From a checkpoint of a small sound classifier.
Data: trained on short read English sentences (LibriTTS-R), 26041 training examples, 148.9 epochs.
Rows from block 3 of a small sound classifier, named by matrix and row number. Rows with one number belong to one channel. Each number is 50 + 10 x the weight over its row's rms, rounded and kept within 0 to 99. All counts start at 0.
After each channel's rows are labels from the 100 clips, of 14848, where the channel reaches its highest value: "responds to" is what is common among them. Only what is clearly more common there than usual is listed. The data: short read English sentences (LibriTTS-R). In brackets: how many of the 100.
# convs1: first pointwise conv (model.blocks.3.convs.1.weight, 192x192x1), inputs 96-191
# convs3: second pointwise conv (model.blocks.3.convs.3.weight, 192x192x1, transposed), outputs 96-191

convs1.4:32 48 41 47 57 57 38 45 48 58 54 50 60 46 65 67 66 55 74 62 36 55 51 61 46 48 71 54 71 49 58 66 45 59 39 50 55 59 44 48 49 44 53 35 44 45 57 54 56 43 65 63 67 55 66 30 53 39 63 32 42 54 36 43 51 52 46 65 10 56 33 48 58 72 43 41 51 59 50 61 45 50 46 42 53 70 69 36 38 62 58 62 48 58 46 62
convs3.4:57 46 50 42 33 43 43 53 67 26 55 42 54 74 45 54 50 53 49 53 39 48 45 52 46 56 51 52 51 33 56 50 56 44 49 87 45 65 34 42 59 51 16 67 52 42 53 57 54 42 88 54 57 45 50 44 59 53 56 49 42 74 45 55 33 28 45 53 39 45 45 44 61 57 56 64 59 65 54 67 49 55 42 43 38 47 62 65 42 53 40 55 34 55 43 47
responds to: voice: male (90)

convs1.165:64 43 66 60 41 55 64 36 49 39 60 57 54 48 56 55 56 53 36 46 58 55 59 40 83 50 52 40 54 46 47 49 45 41 10 36 43 48 47 69 52 39 45 52 64 41 63 51 50 40 44 58 42 47 50 57 64 46 53 52 41 45 47 43 37 52 47 46 78 73 51 56 64 66 47 77 39 63 56 48 38 46 43 51 56 37 35 47 66 50 48 54 46 48 45 41
convs3.165:57 46 45 54 52 44 41 34 61 47 46 48 55 33 35 58 53 56 54 57 49 55 36 28 52 65 64 63 50 41 53 29 44 52 49 41 34 43 31 55 41 69 37 60 55 61 46 46 59 43 50 50 59 63 52 41 54 38 44 78 58 49 55 52 63 71 58 56 42 59 66 38 38 51 51 45 52 52 42 46 61 47 53 56 52 48 63 45 56 33 57 51 48 49 43 40
responds to: voice: male (97)

convs1.77:60 54 42 49 72 38 32 53 57 59 37 47 59 76 55 56 37 78 49 46 48 56 21 55 40 45 38 52 64 65 54 58 40 58 61 49 66 50 58 43 45 50 45 49 63 59 45 71 49 50 47 29 49 43 53 58 33 51 51 59 59 36 65 34 53 39 50 43 58 43 60 44 23 51 56 56 62 49 56 49 53 41 55 41 43 44 53 50 42 55 46 51 52 45 49 52
convs3.77:66 43 68 64 66 56 53 55 46 33 51 47 62 61 48 51 56 63 52 60 45 54 45 53 24 55 38 35 47 59 39 35 40 61 47 52 37 76 52 54 40 45 64 54 57 54 68 49 64 57 61 63 51 49 54 54 42 56 48 33 51 45 53 47 41 54 47 61 45 61 22 48 46 37 53 45 49 56 64 48 60 48 38 56 51 65 54 38 52 60 63 51 61 49 48 43
responds to: voice: female (96)

convs1.164:55 52 39 55 58 47 61 40 47 44 51 60 47 63 57 58 68 57 56 52 50 40 51 54 40 40 62 67 55 46 56 45 49 56 42 52 75 48 52 38 63 56 68 45 67 53 43 63 55 68 44 52 44 56 53 52 64 60 40 58 51 58 39 44 44 41 51 57 42 62 44 48 55 45 33 39 39 60 48 71 74 52 58 22 45 39 63 56 71 65 45 50 67 41 60 51
convs3.164:65 45 49 45 51 48 23 50 52 76 49 46 57 48 56 61 50 63 44 51 50 56 50 49 48 47 47 59 50 60 65 39 40 50 49 32 54 33 43 62 43 61 57 66 57 48 52 41 54 57 34 23 56 55 48 61 52 50 53 87 41 49 46 49 43 44 70 65 42 54 45 49 54 42 53 56 51 46 47 49 52 52 51 55 53 40 54 62 46 47 52 50 47 17 57 51
responds to: voice: female (84)

convs1.71:51 45 57 36 67 24 47 54 60 54 53 49 68 60 52 68 61 45 38 62 48 31 48 63 45 48 85 52 39 47 41 59 49 47 33 49 48 42 35 69 58 45 42 58 51 57 40 49 46 64 55 32 38 57 52 69 33 23 50 63 55 44 31 43 49 56 56 48 52 52 37 45 44 40 52 49 51 38 54 48 61 44 50 54 57 48 47 50 47 64 70 62 76 60 36 63
convs3.71:68 55 53 61 47 56 55 49 42 44 39 55 49 51 48 49 55 53 43 51 48 47 41 51 67 48 50 44 52 40 39 51 68 41 43 48 45 75 47 46 47 64 58 55 47 50 62 44 58 48 40 26 56 48 57 56 47 53 48 56 47 47 56 44 57 53 54 81 58 52 24 34 47 38 52 51 56 50 47 35 66 40 58 49 37 56 47 45 29 32 54 44 37 29 60 48
responds to: voice: female (97)

convs1.119:44 56 52 39 55 52 52 54 66 49 57 30 31 62 61 62 49 60 44 50 45 56 46 42 40 64 66 44 57 44 53 68 43 50 52 53 32 45 44 51 52 42 49 44 42 48 46 38 54 43 38 56 43 55 65 60 42 47 39 48 60 54 37 75 59 49 49 69 63 48 45 52 54 49 71 44 57 41 36 59 38 42 44 44 27 46 51 61 43 44 45 53 41 61 51 48
convs3.119:66 40 30 48 44 41 47 45 56 47 57 58 44 30 52 65 48 22 47 55 47 46 51 52 60 58 55 43 37 39 51 59 69 40 30 49 47 50 42 43 36 57 54 53 31 41 42 38 49 57 67 62 65 55 48 40 50 47 56 66 48 47 52 58 70 55 58 43 51 53 46 48 46 36 45 53 67 58 35 56 48 56 33 67 52 39 61 30 35 34 59 56 40 48 50 44
responds to: voice: female (82)

convs1.54:58 56 37 44 62 26 33 42 63 37 40 52 70 55 40 54 54 61 50 43 55 56 41 41 48 40 61 54 40 62 58 54 54 47 50 51 62 41 45 50 47 29 50 48 65 56 44 38 44 29 43 64 54 35 59 52 37 39 57 61 53 56 52 60 45 39 51 58 83 52 49 54 55 35 47 50 47 48 54 59 52 50 52 41 38 41 35 51 50 57 57 60 51 40 67 47
convs3.54:60 59 45 53 60 44 44 47 45 67 37 42 53 61 45 70 40 45 43 57 48 46 49 58 20 71 51 44 57 53 48 49 51 48 53 34 50 39 55 57 48 64 50 56 64 48 73 61 52 44 34 57 53 50 58 47 57 54 51 43 44 55 33 51 55 42 49 41 31 45 45 68 66 48 51 60 55 50 63 40 55 49 44 43 48 41 62 56 67 76 39 36 54 43 52 50
responds to: voice: male (92)

convs1.155:47 31 38 35 58 41 63 39 71 46 52 54 42 31 61 61 58 46 35 65 53 41 52 47 38 27 61 60 53 44 37 47 53 34 58 38 36 71 40 48 57 47 55 49 53 44 39 52 36 45 65 49 41 69 36 42 54 44 55 44 53 59 41 52 46 57 45 56 56 40 51 55 73 47 57 54 60 57 58 44 50 49 60 54 41 59 50 49 78 46 66 66 52 39 54 60
convs3.155:58 46 51 31 45 56 31 52 56 45 56 49 36 59 39 62 51 64 50 46 42 43 49 52 45 50 54 43 47 58 47 56 51 39 62 35 65 37 51 48 56 35 27 55 62 43 35 43 54 49 62 53 63 45 58 38 42 59 46 51 58 37 45 48 57 43 35 61 59 50 51 69 50 56 58 43 55 53 46 39 43 48 52 31 41 64 44 48 40 31 54 56 53 65 50 57
responds to: voice: male (77)

convs1.80:60 23 61 45 43 47 59 29 54 38 48 53 47 38 50 46 34 73 50 58 51 46 41 64 47 39 31 49 42 61 53 46 54 59 53 63 60 37 52 46 48 56 56 46 42 76 48 64 45 31 53 49 53 58 51 63 52 59 45 68 56 40 49 52 41 41 42 38 49 42 65 26 46 58 52 49 51 47 60 42 71 44 37 66 57 50 62 69 41 49 60 49 48 59 55 55
convs3.80:73 59 49 53 44 45 24 44 47 46 58 52 49 05 58 36 57 44 51 47 59 49 49 48 21 39 66 52 56 44 42 48 59 50 43 47 50 51 54 49 40 42 52 59 50 57 39 51 52 48 52 40 54 45 59 52 48 53 50 47 52 59 57 53 62 47 47 49 58 54 42 68 52 59 47 42 43 54 64 42 40 33 63 45 45 19 38 52 60 54 52 51 30 65 55 51
responds to: voice: female (89)

convs1.68:43 39 33 40 46 46 64 43 41 45 50 42 58 36 62 57 66 36 33 43 50 35 71 47 55 59 68 58 51 48 37 45 51 45 65 49 58 49 46 41 32 64 63 47 52 67 42 53 51 46 52 63 26 55 46 48 46 31 52 21 56 57 51 45 48 53 47 50 51 43 51 45 48 62 52 56 42 66 54 54 68 50 54 51 50 66 52 55 50 50 35 69 55 61 36 51
convs3.68:46 63 40 69 54 36 57 42 49 40 39 44 55 39 53 32 51 59 51 55 60 45 51 69 71 54 55 39 53 36 58 50 58 37 47 74 49 52 41 50 52 58 66 53 55 45 50 45 42 51 40 65 42 55 53 40 47 48 51 42 56 61 46 51 53 35 57 38 51 49 33 50 58 45 51 57 49 57 47 40 47 52 50 53 56 44 40 41 55 53 52 43 34 57 41 48
responds to: voice: male (92)

convs1.179:45 53 60 27 34 41 48 61 63 49 35 39 59 56 43 47 41 61 38 33 39 52 65 49 43 56 42 41 35 59 39 55 63 44 39 69 39 60 36 49 39 44 28 57 40 59 33 37 64 50 42 29 45 37 44 46 63 44 39 49 48 48 58 61 58 69 56 53 50 55 41 56 39 50 48 48 44 50 52 55 44 50 55 56 49 39 59 48 23 45 53 43 54 74 47 57
convs3.179:42 57 35 58 59 51 55 53 59 42 42 50 61 46 53 48 41 48 59 48 54 53 52 44 75 61 38 62 43 49 54 48 33 53 44 33 47 55 65 52 62 35 36 64 57 57 45 53 61 46 62 67 71 42 46 43 43 66 40 45 58 49 59 48 45 35 54 28 47 63 51 61 47 47 47 42 66 45 47 37 45 42 47 44 43 51 52 46 66 48 42 36 35 63 49 62
responds to: voice: female (100)

convs1.114:43 59 38 42 41 21 49 53 48 44 37 61 44 39 56 57 45 58 53 55 46 39 61 47 50 32 46 53 74 28 31 50 58 59 48 46 40 46 55 47 43 56 48 51 27 59 42 35 45 56 54 54 63 39 51 59 45 66 43 44 40 37 43 59 46 50 37 52 53 46 53 30 44 52 53 62 60 54 56 51 52 51 76 51 58 48 54 42 48 41 43 44 46 52 56 35
convs3.114:35 53 47 62 27 52 75 45 52 44 68 52 43 65 47 46 49 49 48 31 47 35 54 39 53 52 64 35 52 49 46 47 48 50 47 53 63 58 71 49 30 33 38 42 51 57 43 34 60 38 46 38 39 45 57 40 42 51 44 65 53 51 64 47 43 40 54 55 44 53 53 55 56 49 56 59 54 63 60 47 61 53 54 49 47 72 46 54 52 43 37 40 54 49 54 48
responds to: voice: female (92)

convs1.94:49 43 39 59 40 45 49 57 54 51 49 47 35 40 63 42 40 62 48 34 55 62 47 39 48 51 59 53 41 54 53 61 49 74 53 43 58 55 65 68 51 48 38 52 37 67 56 61 43 42 40 58 69 53 67 56 64 62 57 52 47 48 35 51 55 40 50 49 44 49 38 63 52 45 44 69 41 33 50 47 28 39 52 52 46 60 56 43 51 48 54 55 37 53 48 45
convs3.94:34 57 47 59 45 44 43 41 71 56 44 42 51 40 52 60 46 57 52 39 52 45 55 47 53 38 53 55 51 57 54 41 58 30 47 44 51 66 46 49 34 45 53 46 63 61 40 72 42 41 36 52 31 50 51 40 61 29 42 58 56 32 45 56 43 37 54 64 38 38 56 46 60 51 44 50 46 44 54 58 52 62 38 43 57 57 48 53 51 47 52 52 64 57 53 53
responds to: voice: female (88)

convs1.53:70 39 43 45 31 47 44 56 53 61 47 49 27 55 50 50 50 49 44 74 46 51 36 35 43 59 52 46 47 33 30 43 45 49 55 57 27 47 47 49 44 48 34 59 48 38 46 46 31 65 44 72 56 62 50 65 66 59 53 51 48 36 48 48 52 46 42 48 42 49 34 58 52 40 31 47 46 42 61 50 39 54 59 37 52 63 51 37 51 49 33 59 42 49 52 47
convs3.53:41 62 58 55 54 51 59 53 66 74 39 50 54 56 50 66 49 62 48 86 53 59 47 52 56 70 59 67 60 52 53 60 52 60 42 35 40 38 50 55 70 58 35 57 63 51 64 60 48 51 42 47 57 56 42 58 55 49 57 60 49 66 49 50 53 51 51 68 39 57 52 25 52 37 51 51 49 47 48 60 45 73 45 48 49 54 40 42 52 53 50 48 55 41 46 50
responds to: voice: female (92)