From a checkpoint of a small sound classifier: mfcc input, activation silu.
Rows from block 4 of a small sound classifier, named by matrix and row number. Rows with one number belong to one channel. Each number is 128 + 32 x the weight over its row's rms, rounded and kept within 0 to 255. All counts start at 0.
After each channel's rows are labels from the 100 clips, of 14848, where the channel reaches its highest value: "top examples" is what is common among them. Only what is clearly more common there than usual is listed. The data: short read English sentences (LibriTTS-R).
# convs1: first pointwise conv (model.blocks.4.convs.1.weight, 288x192x1), inputs 96-191
# convs3: second pointwise conv (model.blocks.4.convs.3.weight, 288x288x1, transposed), outputs 96-191

convs1.123 [142 163 109 120  73 111 135  85 158 148  60 129 168  82 138 143 180 158 151 155 104 116 135  98 165  86 121 149 101 112 169 118 175 137 217 125  89 118 103 145 108 139  88 137 131 124 138 159 112 174 137 136 154 102 147  83 148 120 125 164 126  96 189  85 125 128 129 118  92 141 123 125 164 105 104 104 120 158  93  94 149 144 117  91 180 141 179 132 121 184 183 123 163 137  77 173]
convs3.123 [127 149 138 104 164 146 255  22 154  72 142 132  93 153 149 121 114 142 118 133 125 164 160 136 115 158 131 107 147 156 121 124 145 138 175 214 120  92 145  86 135 103  91 124 142 155 135 124 113  84 115 111 160 166  70 137 125 208 144 153 163  95 151  82 156 178 106 134  55 128 117 103  95 119  94  98 145 155 173 106  89 142  83 148 154 121 126 124  87  73 122  94 114 142 127 121]
top examples: voice: female

convs1.65 [ 90 112  50 118  84 120 154 121 128  90 109 156 146  80 151 116 132 110 107 114 156 141 114 147 124  59   0 167 117 140 153  88 145 122 135 149 162 108 111 161 138  89  96 137 190 159 101 148 152 164 100 155 154 104 133 214 118 191 186 133 165 147 116 151 122  90 150 144 119 110 117 143 120 111 128 129  95 114 150 160 157  17 155 127 159 145 131 149 148 118 155  98 175  88 144 157]
convs3.65 [123 140  98 159 118 128 166 125 119 133 133 107 135 126 133 109 111 155 163 102 107 156 143  97 163 126  74 124 102 167 131 176 135 117 105 135 103  98  69 147 151 150 181 170 125 120  74  94 127 122 141  52 175 130  72 107 125 143 141 143 158 118 155  93 162 174 170  81  90 117 155 137 103  94 166 114 118 108 131 165 130 134  84 116 170 174  86 131 135 129 128 128 125 141 127 147]
top examples: voice: male

convs1.53 [161 141 122 139 145  81 153 129  87 130 159  92 135 165 158 111 155 138 106  79  89 138 135 123 156 128  88 139 111  87 210 117 123  73 172  57 191  54 171 167 125 108 118 116 104  63 172 140 111  99  48 137 147 162 137 164 137 140 127 116 109 171 139  54  89 174 116 145 142 125 125 104 135 118 160 165 131 173 152  68 150 145  96 176 165 113 111 103 150 116 133 109 152 110  92 207]
convs3.53 [ 98 115 156 119 116 136 144 100 145 130 167 124  57 153  82 157 151 133 173 101 111 101  85 137 139 133 164  77  88 128 162 172 176 143 127 104  97 110  97 111 151  63 100 158 160 138 133 193 157 165 129 105 104 137 153 163 131 155 115 191 135 158 147  91 149 132 129 169 172 126 159  85 147 135 135  83 171 111 123 143 128 174 181 116 122 135 115 156 166 153 112 110 122 187 234 162]
top examples: voice: male

convs1.143 [113 197  63 128 178 151 131 146  92 189  92 123 102 144 147 130 151 160 138 124 108 171  91 173 140 167 203 167 123  99 107 125 148 156  88 131 175 180 158 230 126 137 166 136 166 171 126 100 155 182 128 112  47 117 105 158 134  97 122 175  91  91 139 116 187 137 120 114 106 204 109  83 134 122  73  85 147 107  54  92 120 173  85 111 112 133 150 163 116 135 191 126 123 135 111 112]
convs3.143 [196 129 155 148 147 106 174 109  73 151 171 106 124 116 159 172 160 132  88 124 165  85 111 201  91 119 101  85  82  89 126  88 143 100 159 180 165 103  94 182 135 170 124 138 132 132 133 126 167 136 114  93 104  85 153 131 156 126 142 123  63 100 122 131 185  76 153 118  51 202 125  72 127 109 121  92 121 133 103 107 137  98 179 190 120 138 161 110 120 111 135 133  76 126 141 107]
top examples: voice: male

convs1.64 [108 144  69 102 139  96 133 101 122 143 131 115  77 140  86 208 152 176 133  90 100  50 147 109  76 172 129 119  88 114 127 121  96 134 163 147  96 100  66 189 143 128 139 113 113  97 159 158 156 149  86 136 136 131 140 123 100 111 157 100  98 120  74 108 144 166 109 151 105 163 103 123 150 155 126  71  78 141 107 112 134 123 142 144 143 158 110  91 139 186 177 148 164 112 141  99]
convs3.64 [186 128 125 119 131  95 147 174 107 137  65 117 147 137 120 153  67 137 147 112 116 126 147 142  43 112 114 135 185 126 136  79 108  99 162 161 150 143 149 154 136 103 130 105 124 128 134  73 154 211 123 101 122  67  76 153 126 142 130 122 120 125 145 137 137 151 178 134 123  91  81 105 179 142 225 102 102  97 142 110 105 142 142  96  88 117  61 134 218 137 118  98 105 132 177  97]
top examples: voice: female

convs1.35 [103  84 140 135  82 107 106 111  79  77 169 118  96 141 146 168 136 139 122 130 126 113 118 167 150 154 105  87 133 141 185  76 126  85  91 128  64 128 115 125  87 152 148 103 169 121 170 141  89 127 185 153 154 166  83 121  85 137 101 108 138 118  91  87 179  68  97 109  68 137 110  98 133 127  74 184  94 132  73 117 161  95  91 145 131 126 118 180 136  70 114 107 199 230 108 131]
convs3.35 [115 123 132 135 141  89  98 113 132 100 109 128 107 140 119  88 116  73 123 120   0 100 165 152 114  31 164 210 137 137 115 142 143 167 134  92 131 113 135 119 126 155 148 134 132 126 134 168 141 155 132 250 156 166 217 174 115  91 136 125 116  91 132 169 127   8 130 110 130  81 129 101 142  58 170 139 131 123 191 108 149 150 115 110 166 140 163  93 181 129 136 149 129 187 138  85]
top examples: voice: female

convs1.167 [117 109 133 151  76 111  67 137 163  89 101 119 113 108 144  96 104 150 115  78 137 135 146 194  97 113 122 133 176 128  71 128 138  96  96 165 120 147 116 128  58 123 152 116  97  95 122 159 196 161 128 142 175 124  56 157 163 120 133 130 103 117 141  85 129 140 141 128 162 112 116 209 162  91 137 176 123 139 149 163 115 141  67 169 150 117 119 128 150 161  96 116  60 155 135  92]
convs3.167 [126  80 113 166 120 137 109  95 134 111 131 151 139  89  94 112 136 159  94  75 237 135 147 103 156  83  99 160 179 115 119 102 138 130 137  94  69 126 116  76 153 126 112 127  78  78 107 178 121  77 145 189 190 160  48 119 161 182 167 151 124 145 136 182 152  71 161  86 177 114 124 137  95 135 118  92 124 144 157 139 142 172 160 171  95 117 109  90  74 171 100 148 144  70 180 105]
top examples: voice: female

convs1.27 [ 88 121 186 128 131  97 180 137 157 142 157  64 156 151 105 105 169 166 113 104  92 144 134 125 157 138 101 128  71 126  99  95 158 101 123 127 147 107 124 135 102  99  88 174 166 113 120 175 140 116  87 146 147 131 126 124 127 176  83 149 139 139 157  84 121 121 106 127 118 126 152 103  75 125 139 138 126 152 187  93 175 113 133 159 127 148  87 121 102 174  85 121 108  93 141 183]
convs3.27 [ 83 127 131 172 109  59  94 116 161  94 130  99 116 139 126  84 113  88 118 147  67  85 120 168  59 155 152 193 153 152 194 107 176 124 132 160 126  84  35 160 117 110 103  90 104 154 110  79 116 119 125 130 127 107 127  84 138 135 113 140 131 139 130 148 108  81 180 127 113 155 135 142 163 114 114 151  93 158  91 142 146 136  82 137 107 147 159 149 131 104  96  61  79  86 136 138]
top examples: voice: male

convs1.282 [106 149 186 119 123  87 131 139 166  78 104  76 139 109 138  95 154  87 139 138 151 149 103 104 139 149 102 132 146 190 142 158 105 169 103 119 138 121 121 144 158 185 117 160 151  74 138  97 118 138  93 119  75 169  97  83 117  82 146 150 107 146 155 130 143 160 113 180 154 129 138 156 133 186 141  92 102 145 157 102 184  88 194 174 115 162 177 137 168 105 137 132  82 213  91 168]
convs3.282 [113 138 131  81 144 148 113 154 168 122 144 148 125 123 132 109  68  58 118 131 132 144 144 141 117  67  91 101 181 137 149 118 129 108 168 145 115 101 179 124 137 174 160 160 179 122 156 147 129  99 162 138 167 152 201 162 105  36 131 143 206 134  93 185 120  93 120 129 149  64 147 125 140  75  96 128 151  97 188 125 122 112 121  97 150 121 124  88 173  88 126 125 135  95  71 103]
top examples: voice: female

convs1.73 [151 123 119 130 142  91  76  87  87 141 159 131 115 151 157 155 153 120 137 139  91 156 111 129 142 115 138 163 105 160  71  94  93 122 119 118 190 188  92 130 145 148 116  70  83 108 127 169  80 146 140 132 158 112 170 140 173 104  97 133 142 104 126 176 115 120 109 112 108 124  86 194 144 119 154 120 161 125 144  96 103 176 131 119 100 176 167  79 140 141 123  98 148 147 141 181]
convs3.73 [116 142 118 127 115 135 122  63 162  96 115 157  99  71  92  88 173 122 103 165  73  96  92  50  86  75  93 161 160 161 119 123  92 150 139 178 138 147 170  99 111 144  83 197 143 126 113 170 139 144 104 142 174  91 161 145  91  91 151 134 127 111 144  69 133  82 118 157 143 151 124 126  93  78 106 156 116 137 190 116  83 169  93 132 149 193 140 143 122  46 103 142 142  98 150 121]
top examples: voice: female

convs1.56 [197 128 168 226 143 150  99 190 136 182 160  94 106  97 143 120 112 108  64 114 140 118 109 130 148 146 133 144  66 125 139 163 117 108  71 129 186 162 177 182 111 109  92  95  59  93 169  93  86 132 135 185 132 102 104 197 166 117 103  97 124  39  72 120 104 144 168 121 189 173 138 126 150 166 131  86 160 135 143 138 150 223 159 116 133 106 115 107 142  77 158 103 154 102 130 201]
convs3.56 [137 130 123 191 147 106 123 162 154  86 192 134 185 157 176 172  86 155 155  84 101 191 118 174 117 174 124 158 144 160 143 150 111 137 130 180 156 148 154 195 173 203 102 141 147 176 110 155 140 104  54  98 159 126 144 169 106  98 127 162 134 118 104 103 167 110 120  87 102 162 175 132 167  66 165 128 104 102 144 138 116 158 140 151 188 106  98 135 156 123 152 117 169 122 101 107]
top examples: voice: male

convs1.220 [207 175 132 173 172 130 154 156 117 158 137 200 109 126 111 112 127 126 158  53 108 134 152 170 153 175 156 100 134 109 158 119 167 101 121 144 126 113  83 145 135  98  98 147 105 108 104 144 172  81  89 161  95 175 100 147 114  93 129 138 111 214 109 109 167 147  85 128 166 123 151 143 165 132 135 131 124 113 104 179 150 123 115 102 140 119 132 221  76 141 168 143 196 112  90 149]
convs3.220 [ 83 158  98 132 121 145 162  92  91  93  67  38 100 133 147 124 122 115 110 153 132 116 137 142 171 167 116 127 136 148 151 114 151  97 164 255 110 106 101 140 114 173 114 163  82 124  69 116 179 211 113  65 125 196 115 159 141 182 130 112 132 133 103  86 126  68 143  85 143 171 136  91 159 194  89 108  82 155 111 134 178  99 132  65 145 117 104 104 137 141 133 149 140 206 112 148]
top examples: voice: male

convs1.222 [120 145 201 131  83 109 138 125  92 116 125  91 188 125  93 128 138 149 106 142 150 129 133 124 139  66 168 137 187 146 108 149 104 166  98 101 153 153 178 140 142 180  81 110  85  76 121 105  89 149 135  99 114 131 135  92 104 111 116 145 134 137 179 133 155 147 126  68 192 197 162  99 191 151 152 147  80  92 124  62 132 126 112 168 124 116  86 164 162 133 186 139 117  84  73 140]
convs3.222 [128  87 141 118 112 191 192  93 116 113  38 144 143 114 115 133 151 189 147 150 183 135 124 104 125 207 139 109 125  83  96 164 143 163 127 104 102 120 121 118  90 150 176 105 161 105 155  72  79  89 172 188 127 121 111  43  91 158 107 136 153 126 141 103 127 117  61 131 160 127  78 132 101 198  52 134 104 128 177 126 108  79 113 145 124 119  83 143 148 176 103 136 154  97  81 146]
top examples: voice: female

convs1.171 [118  92 162 146  94 104 119 109 151 116 146  57 124 138 148 130 101 115 134 160 166 109 129 132 158 136 170  94 111  92 164 119 148 125  93 229 125 190  79 105 139 205 139 116 133 140 167 112 120 176 166 137 157 103 146  77 105 162  79 167 155 147 101 108 143 153 164 156 143 152 112 176 132 126 100  57  99 101 175 135 129 114 113 101  91  88 122 113 149 112 111  76 112 108 128 112]
convs3.171 [139 132 126 133 129  85 131 194 115  66 223 116 123 116 126 179 185 160 112 131 131 138 130 132  93 134 132 140  97 146 147 115 143 149 118  71 109 125 125 115 117 167 154 136 136 110 149  75 113 138 151 114 108  90 189 121 132 180 117  88 130 136 117 113 125  52  88 155 114 151 100 196 145 116 135 131 148 120 168 129 147 147 123  85 103 184 162 128 113 194 152 123 100 144  92 120]
top examples: voice: male

convs1.165 [ 86 102  50 146 120 107 192  96 126 116 133 134  75 129 148 115 105 158  97 131 170 166 105  92 149  65 122 109 131 179 110 131  87 140 126 157 144  95 140 137 117  51 149  95 151 113 145 123 107 136  66  68 129  63 158 204 173 108 145 144 151 131 141  92 113 131 120 120 132 141  98 103 134 126 140 102 149 119 141 115 157  97 113  71 109 156 102 107 203 127 108 168 139 125 156 160]
convs3.165 [ 97 114 127 140  51  58 158  93 140 112 112 163 143 147 133 117  95 126 146 102 112 114 136 200 129 112 114 151 122 118 189 128  46 105 121  66 117 139 103  93 161 119  88 130 129 109 112 120 127 151  99 119 128 106 178 186 156 142 168 153  96 109  96  84 150 155  97 121 142 108 152  32 142 171 108 136 142 111  81 116 161  89 150 174 113 135 173 142 149  88 102 163 124  70 135 136]
top examples: voice: male

convs1.208 [174  61 138 110 137 113 111  86  58 103 125 132  68 146 121 137 132 139 158 139 122 121 106  97 101 137  91 169  84  95 140 176 153 104  70 151 112  69 148 160  65  51 116 117 122 128 168 137  90 139 169 148 108 114 111 116 153 109 173 136 105 103 116 132 133 160 124 129  76 101 136 116  66 128 132 181 127 163 109  93  91 138 113 100 120 102 163 132 101 144  91  90  89 123 170 123]
convs3.208 [128 102 110 107 166 153 144  87 153  81 173 102 140 158 166 127 130 130 106 113 206 147 182 137  84 234 182 113 129 113 126 106 122 105 153 112 111 133 110 137  90 128 129  83 124 112 123 137 104  95 102  78  90 149 115 143  62 146 150 106  64 136 106 149 139 125 151 135 118 155 158 132 180 150 168 139 172 176 145 131 163 146 108 129 140 116 101 109 106  64  87 120 185  96 109 146]
top examples: voice: female

convs1.200 [103 173 110  78 110 133 123 132 104 179 137 148  99  95 144 141  99 142 173 140 119 128 137 147 107 151  75  85 129 121 123  94 133  69  74 106 109 104  70  98 155  95 148 139 137 162 121 110 105  83  38 115 137 147 122 162 120 160 170  32  82 163 111 146 163  65  92 122 121 131 115 169 142 120 204 114 109  73 129 129 119 161 137 127 141  93 135 109 118 142  79 118 110  93 122 127]
convs3.200 [113 148 108 156  88 107 158 155 157 121 197  76  87 157 111 140 152 104  80 186  97 107 119 129  94 128  86 155  91 134 144 159 154 205 187 130  90  99 105 114 152 156  98 108  78 134 136 152 189 128 122 109 139  74  87 165  83 146 158  92  70  87  76 165 130 126 165 147 167 163 187 158  79 114 112 132 119 132 147 117  60 109 121 174 121  82  73 149 128 137 122 122 187  86 106 146]
top examples: voice: male

convs1.142 [ 86 131 148 137 120 123 136  94 174 164 129  99 116 115 149 133 170 114 150 152 164 137 138 111 113 162 135 145 137 129 114  77  94  83 109 120 125 121 181 167 138 168 135 111  37 157 130 147 110 201 131  87 138 118 156 163 107 113 139 179 211 146 182 150  76  78 112 137 129 149  81 129 146 147 134 163  97 112 187 100  94  85 152 105 136 155 162 157 130 114  21 153  85 143 158  95]
convs3.142 [139 113 170 151  96 149 120  94 125  94 100 172  70  85 132  88 158 119  93 145 155  82  68 155 147 126 139 135 208 108 144  93  98 137  54 168  97 118 108 140 152 156 110 112 143 141 152  93 127 164  78 144 139  93 155 132 159 120 126 134 114 105 120  90 148 110  53 168 137 147 157 121  77  47 110 114 209 141 126 113 166 163  90  94 122 134 107  88  90 121 137 117 120 152  65 188]
top examples: voice: female

convs1.120 [126 111 126  87 124  60  95 139 132  97 107 152  83 148 189  36 153 122 147 130 129 166 146  62 156 128 103 101 156 120 113 148 107 128  95 152 138 125 114 118 109 183 112 111 145 168 183 113 117 143  90 115 147 185 143 146  95 146 118 138 164 121 176 165 149  94 132  30 107 137 181  89 151 117 101 143 133 147 171 138  92 112 108 138  99  89 120 144 118  71 122 140  86 141 107 120]
convs3.120 [139 119 115 137 131 141 125 146 101  77 164 160 152 102 138  68 199 117 166 194 170 129 159 157 137   0 144  47 182 137 156 126  98 109  91  95 124 110 112 132 119 121 112 133 138 129 163 151 129  59 110 167 118 113 165 129 134 138 161 119 139 156 146 175 124 117  97 133 148 133 115 123 154 173 117 139  90  54 185 141 147 159 127 113  98 143 172 161  83 175 167 143 145 119  75 175]
top examples: voice: female

convs1.3 [183 149 120 148 160 130 118 183 138 251 178 121 125 168 119 142 171 190 144 100 119 108 144 132 133 120 142 138 126  69 130 182 103  72 133 146 119  98  98 205 107 129 108 135 161 100 115 109  83 198  88  78 103 110 150 123 121 129 118 190 181 160 121 145 132 114 123 176  75 108 152 116 142 113 113 136 160 101 130 125 116 120 115 114 122  52 117 159 120 140 106 170  73  44 144 131]
convs3.3 [122 138 130 135 105 121 154 151 112 105 244 154 141  93 157  79 162 200  75 176  63 117 199  77 165 138 163 124 116 115 142 163 136 134 197 169  98  93 107 175 106 137 156 116 147 129 139 106 148 110  98  73 129 161 144 101 113 145 158 107  90 111 142 125  86 221 100 166 105 138 151 167 139  58 161 145  69  77  94 122 116 152  99 145 104 187 133 100 179 128 111 131 120 163 172  85]
top examples: voice: male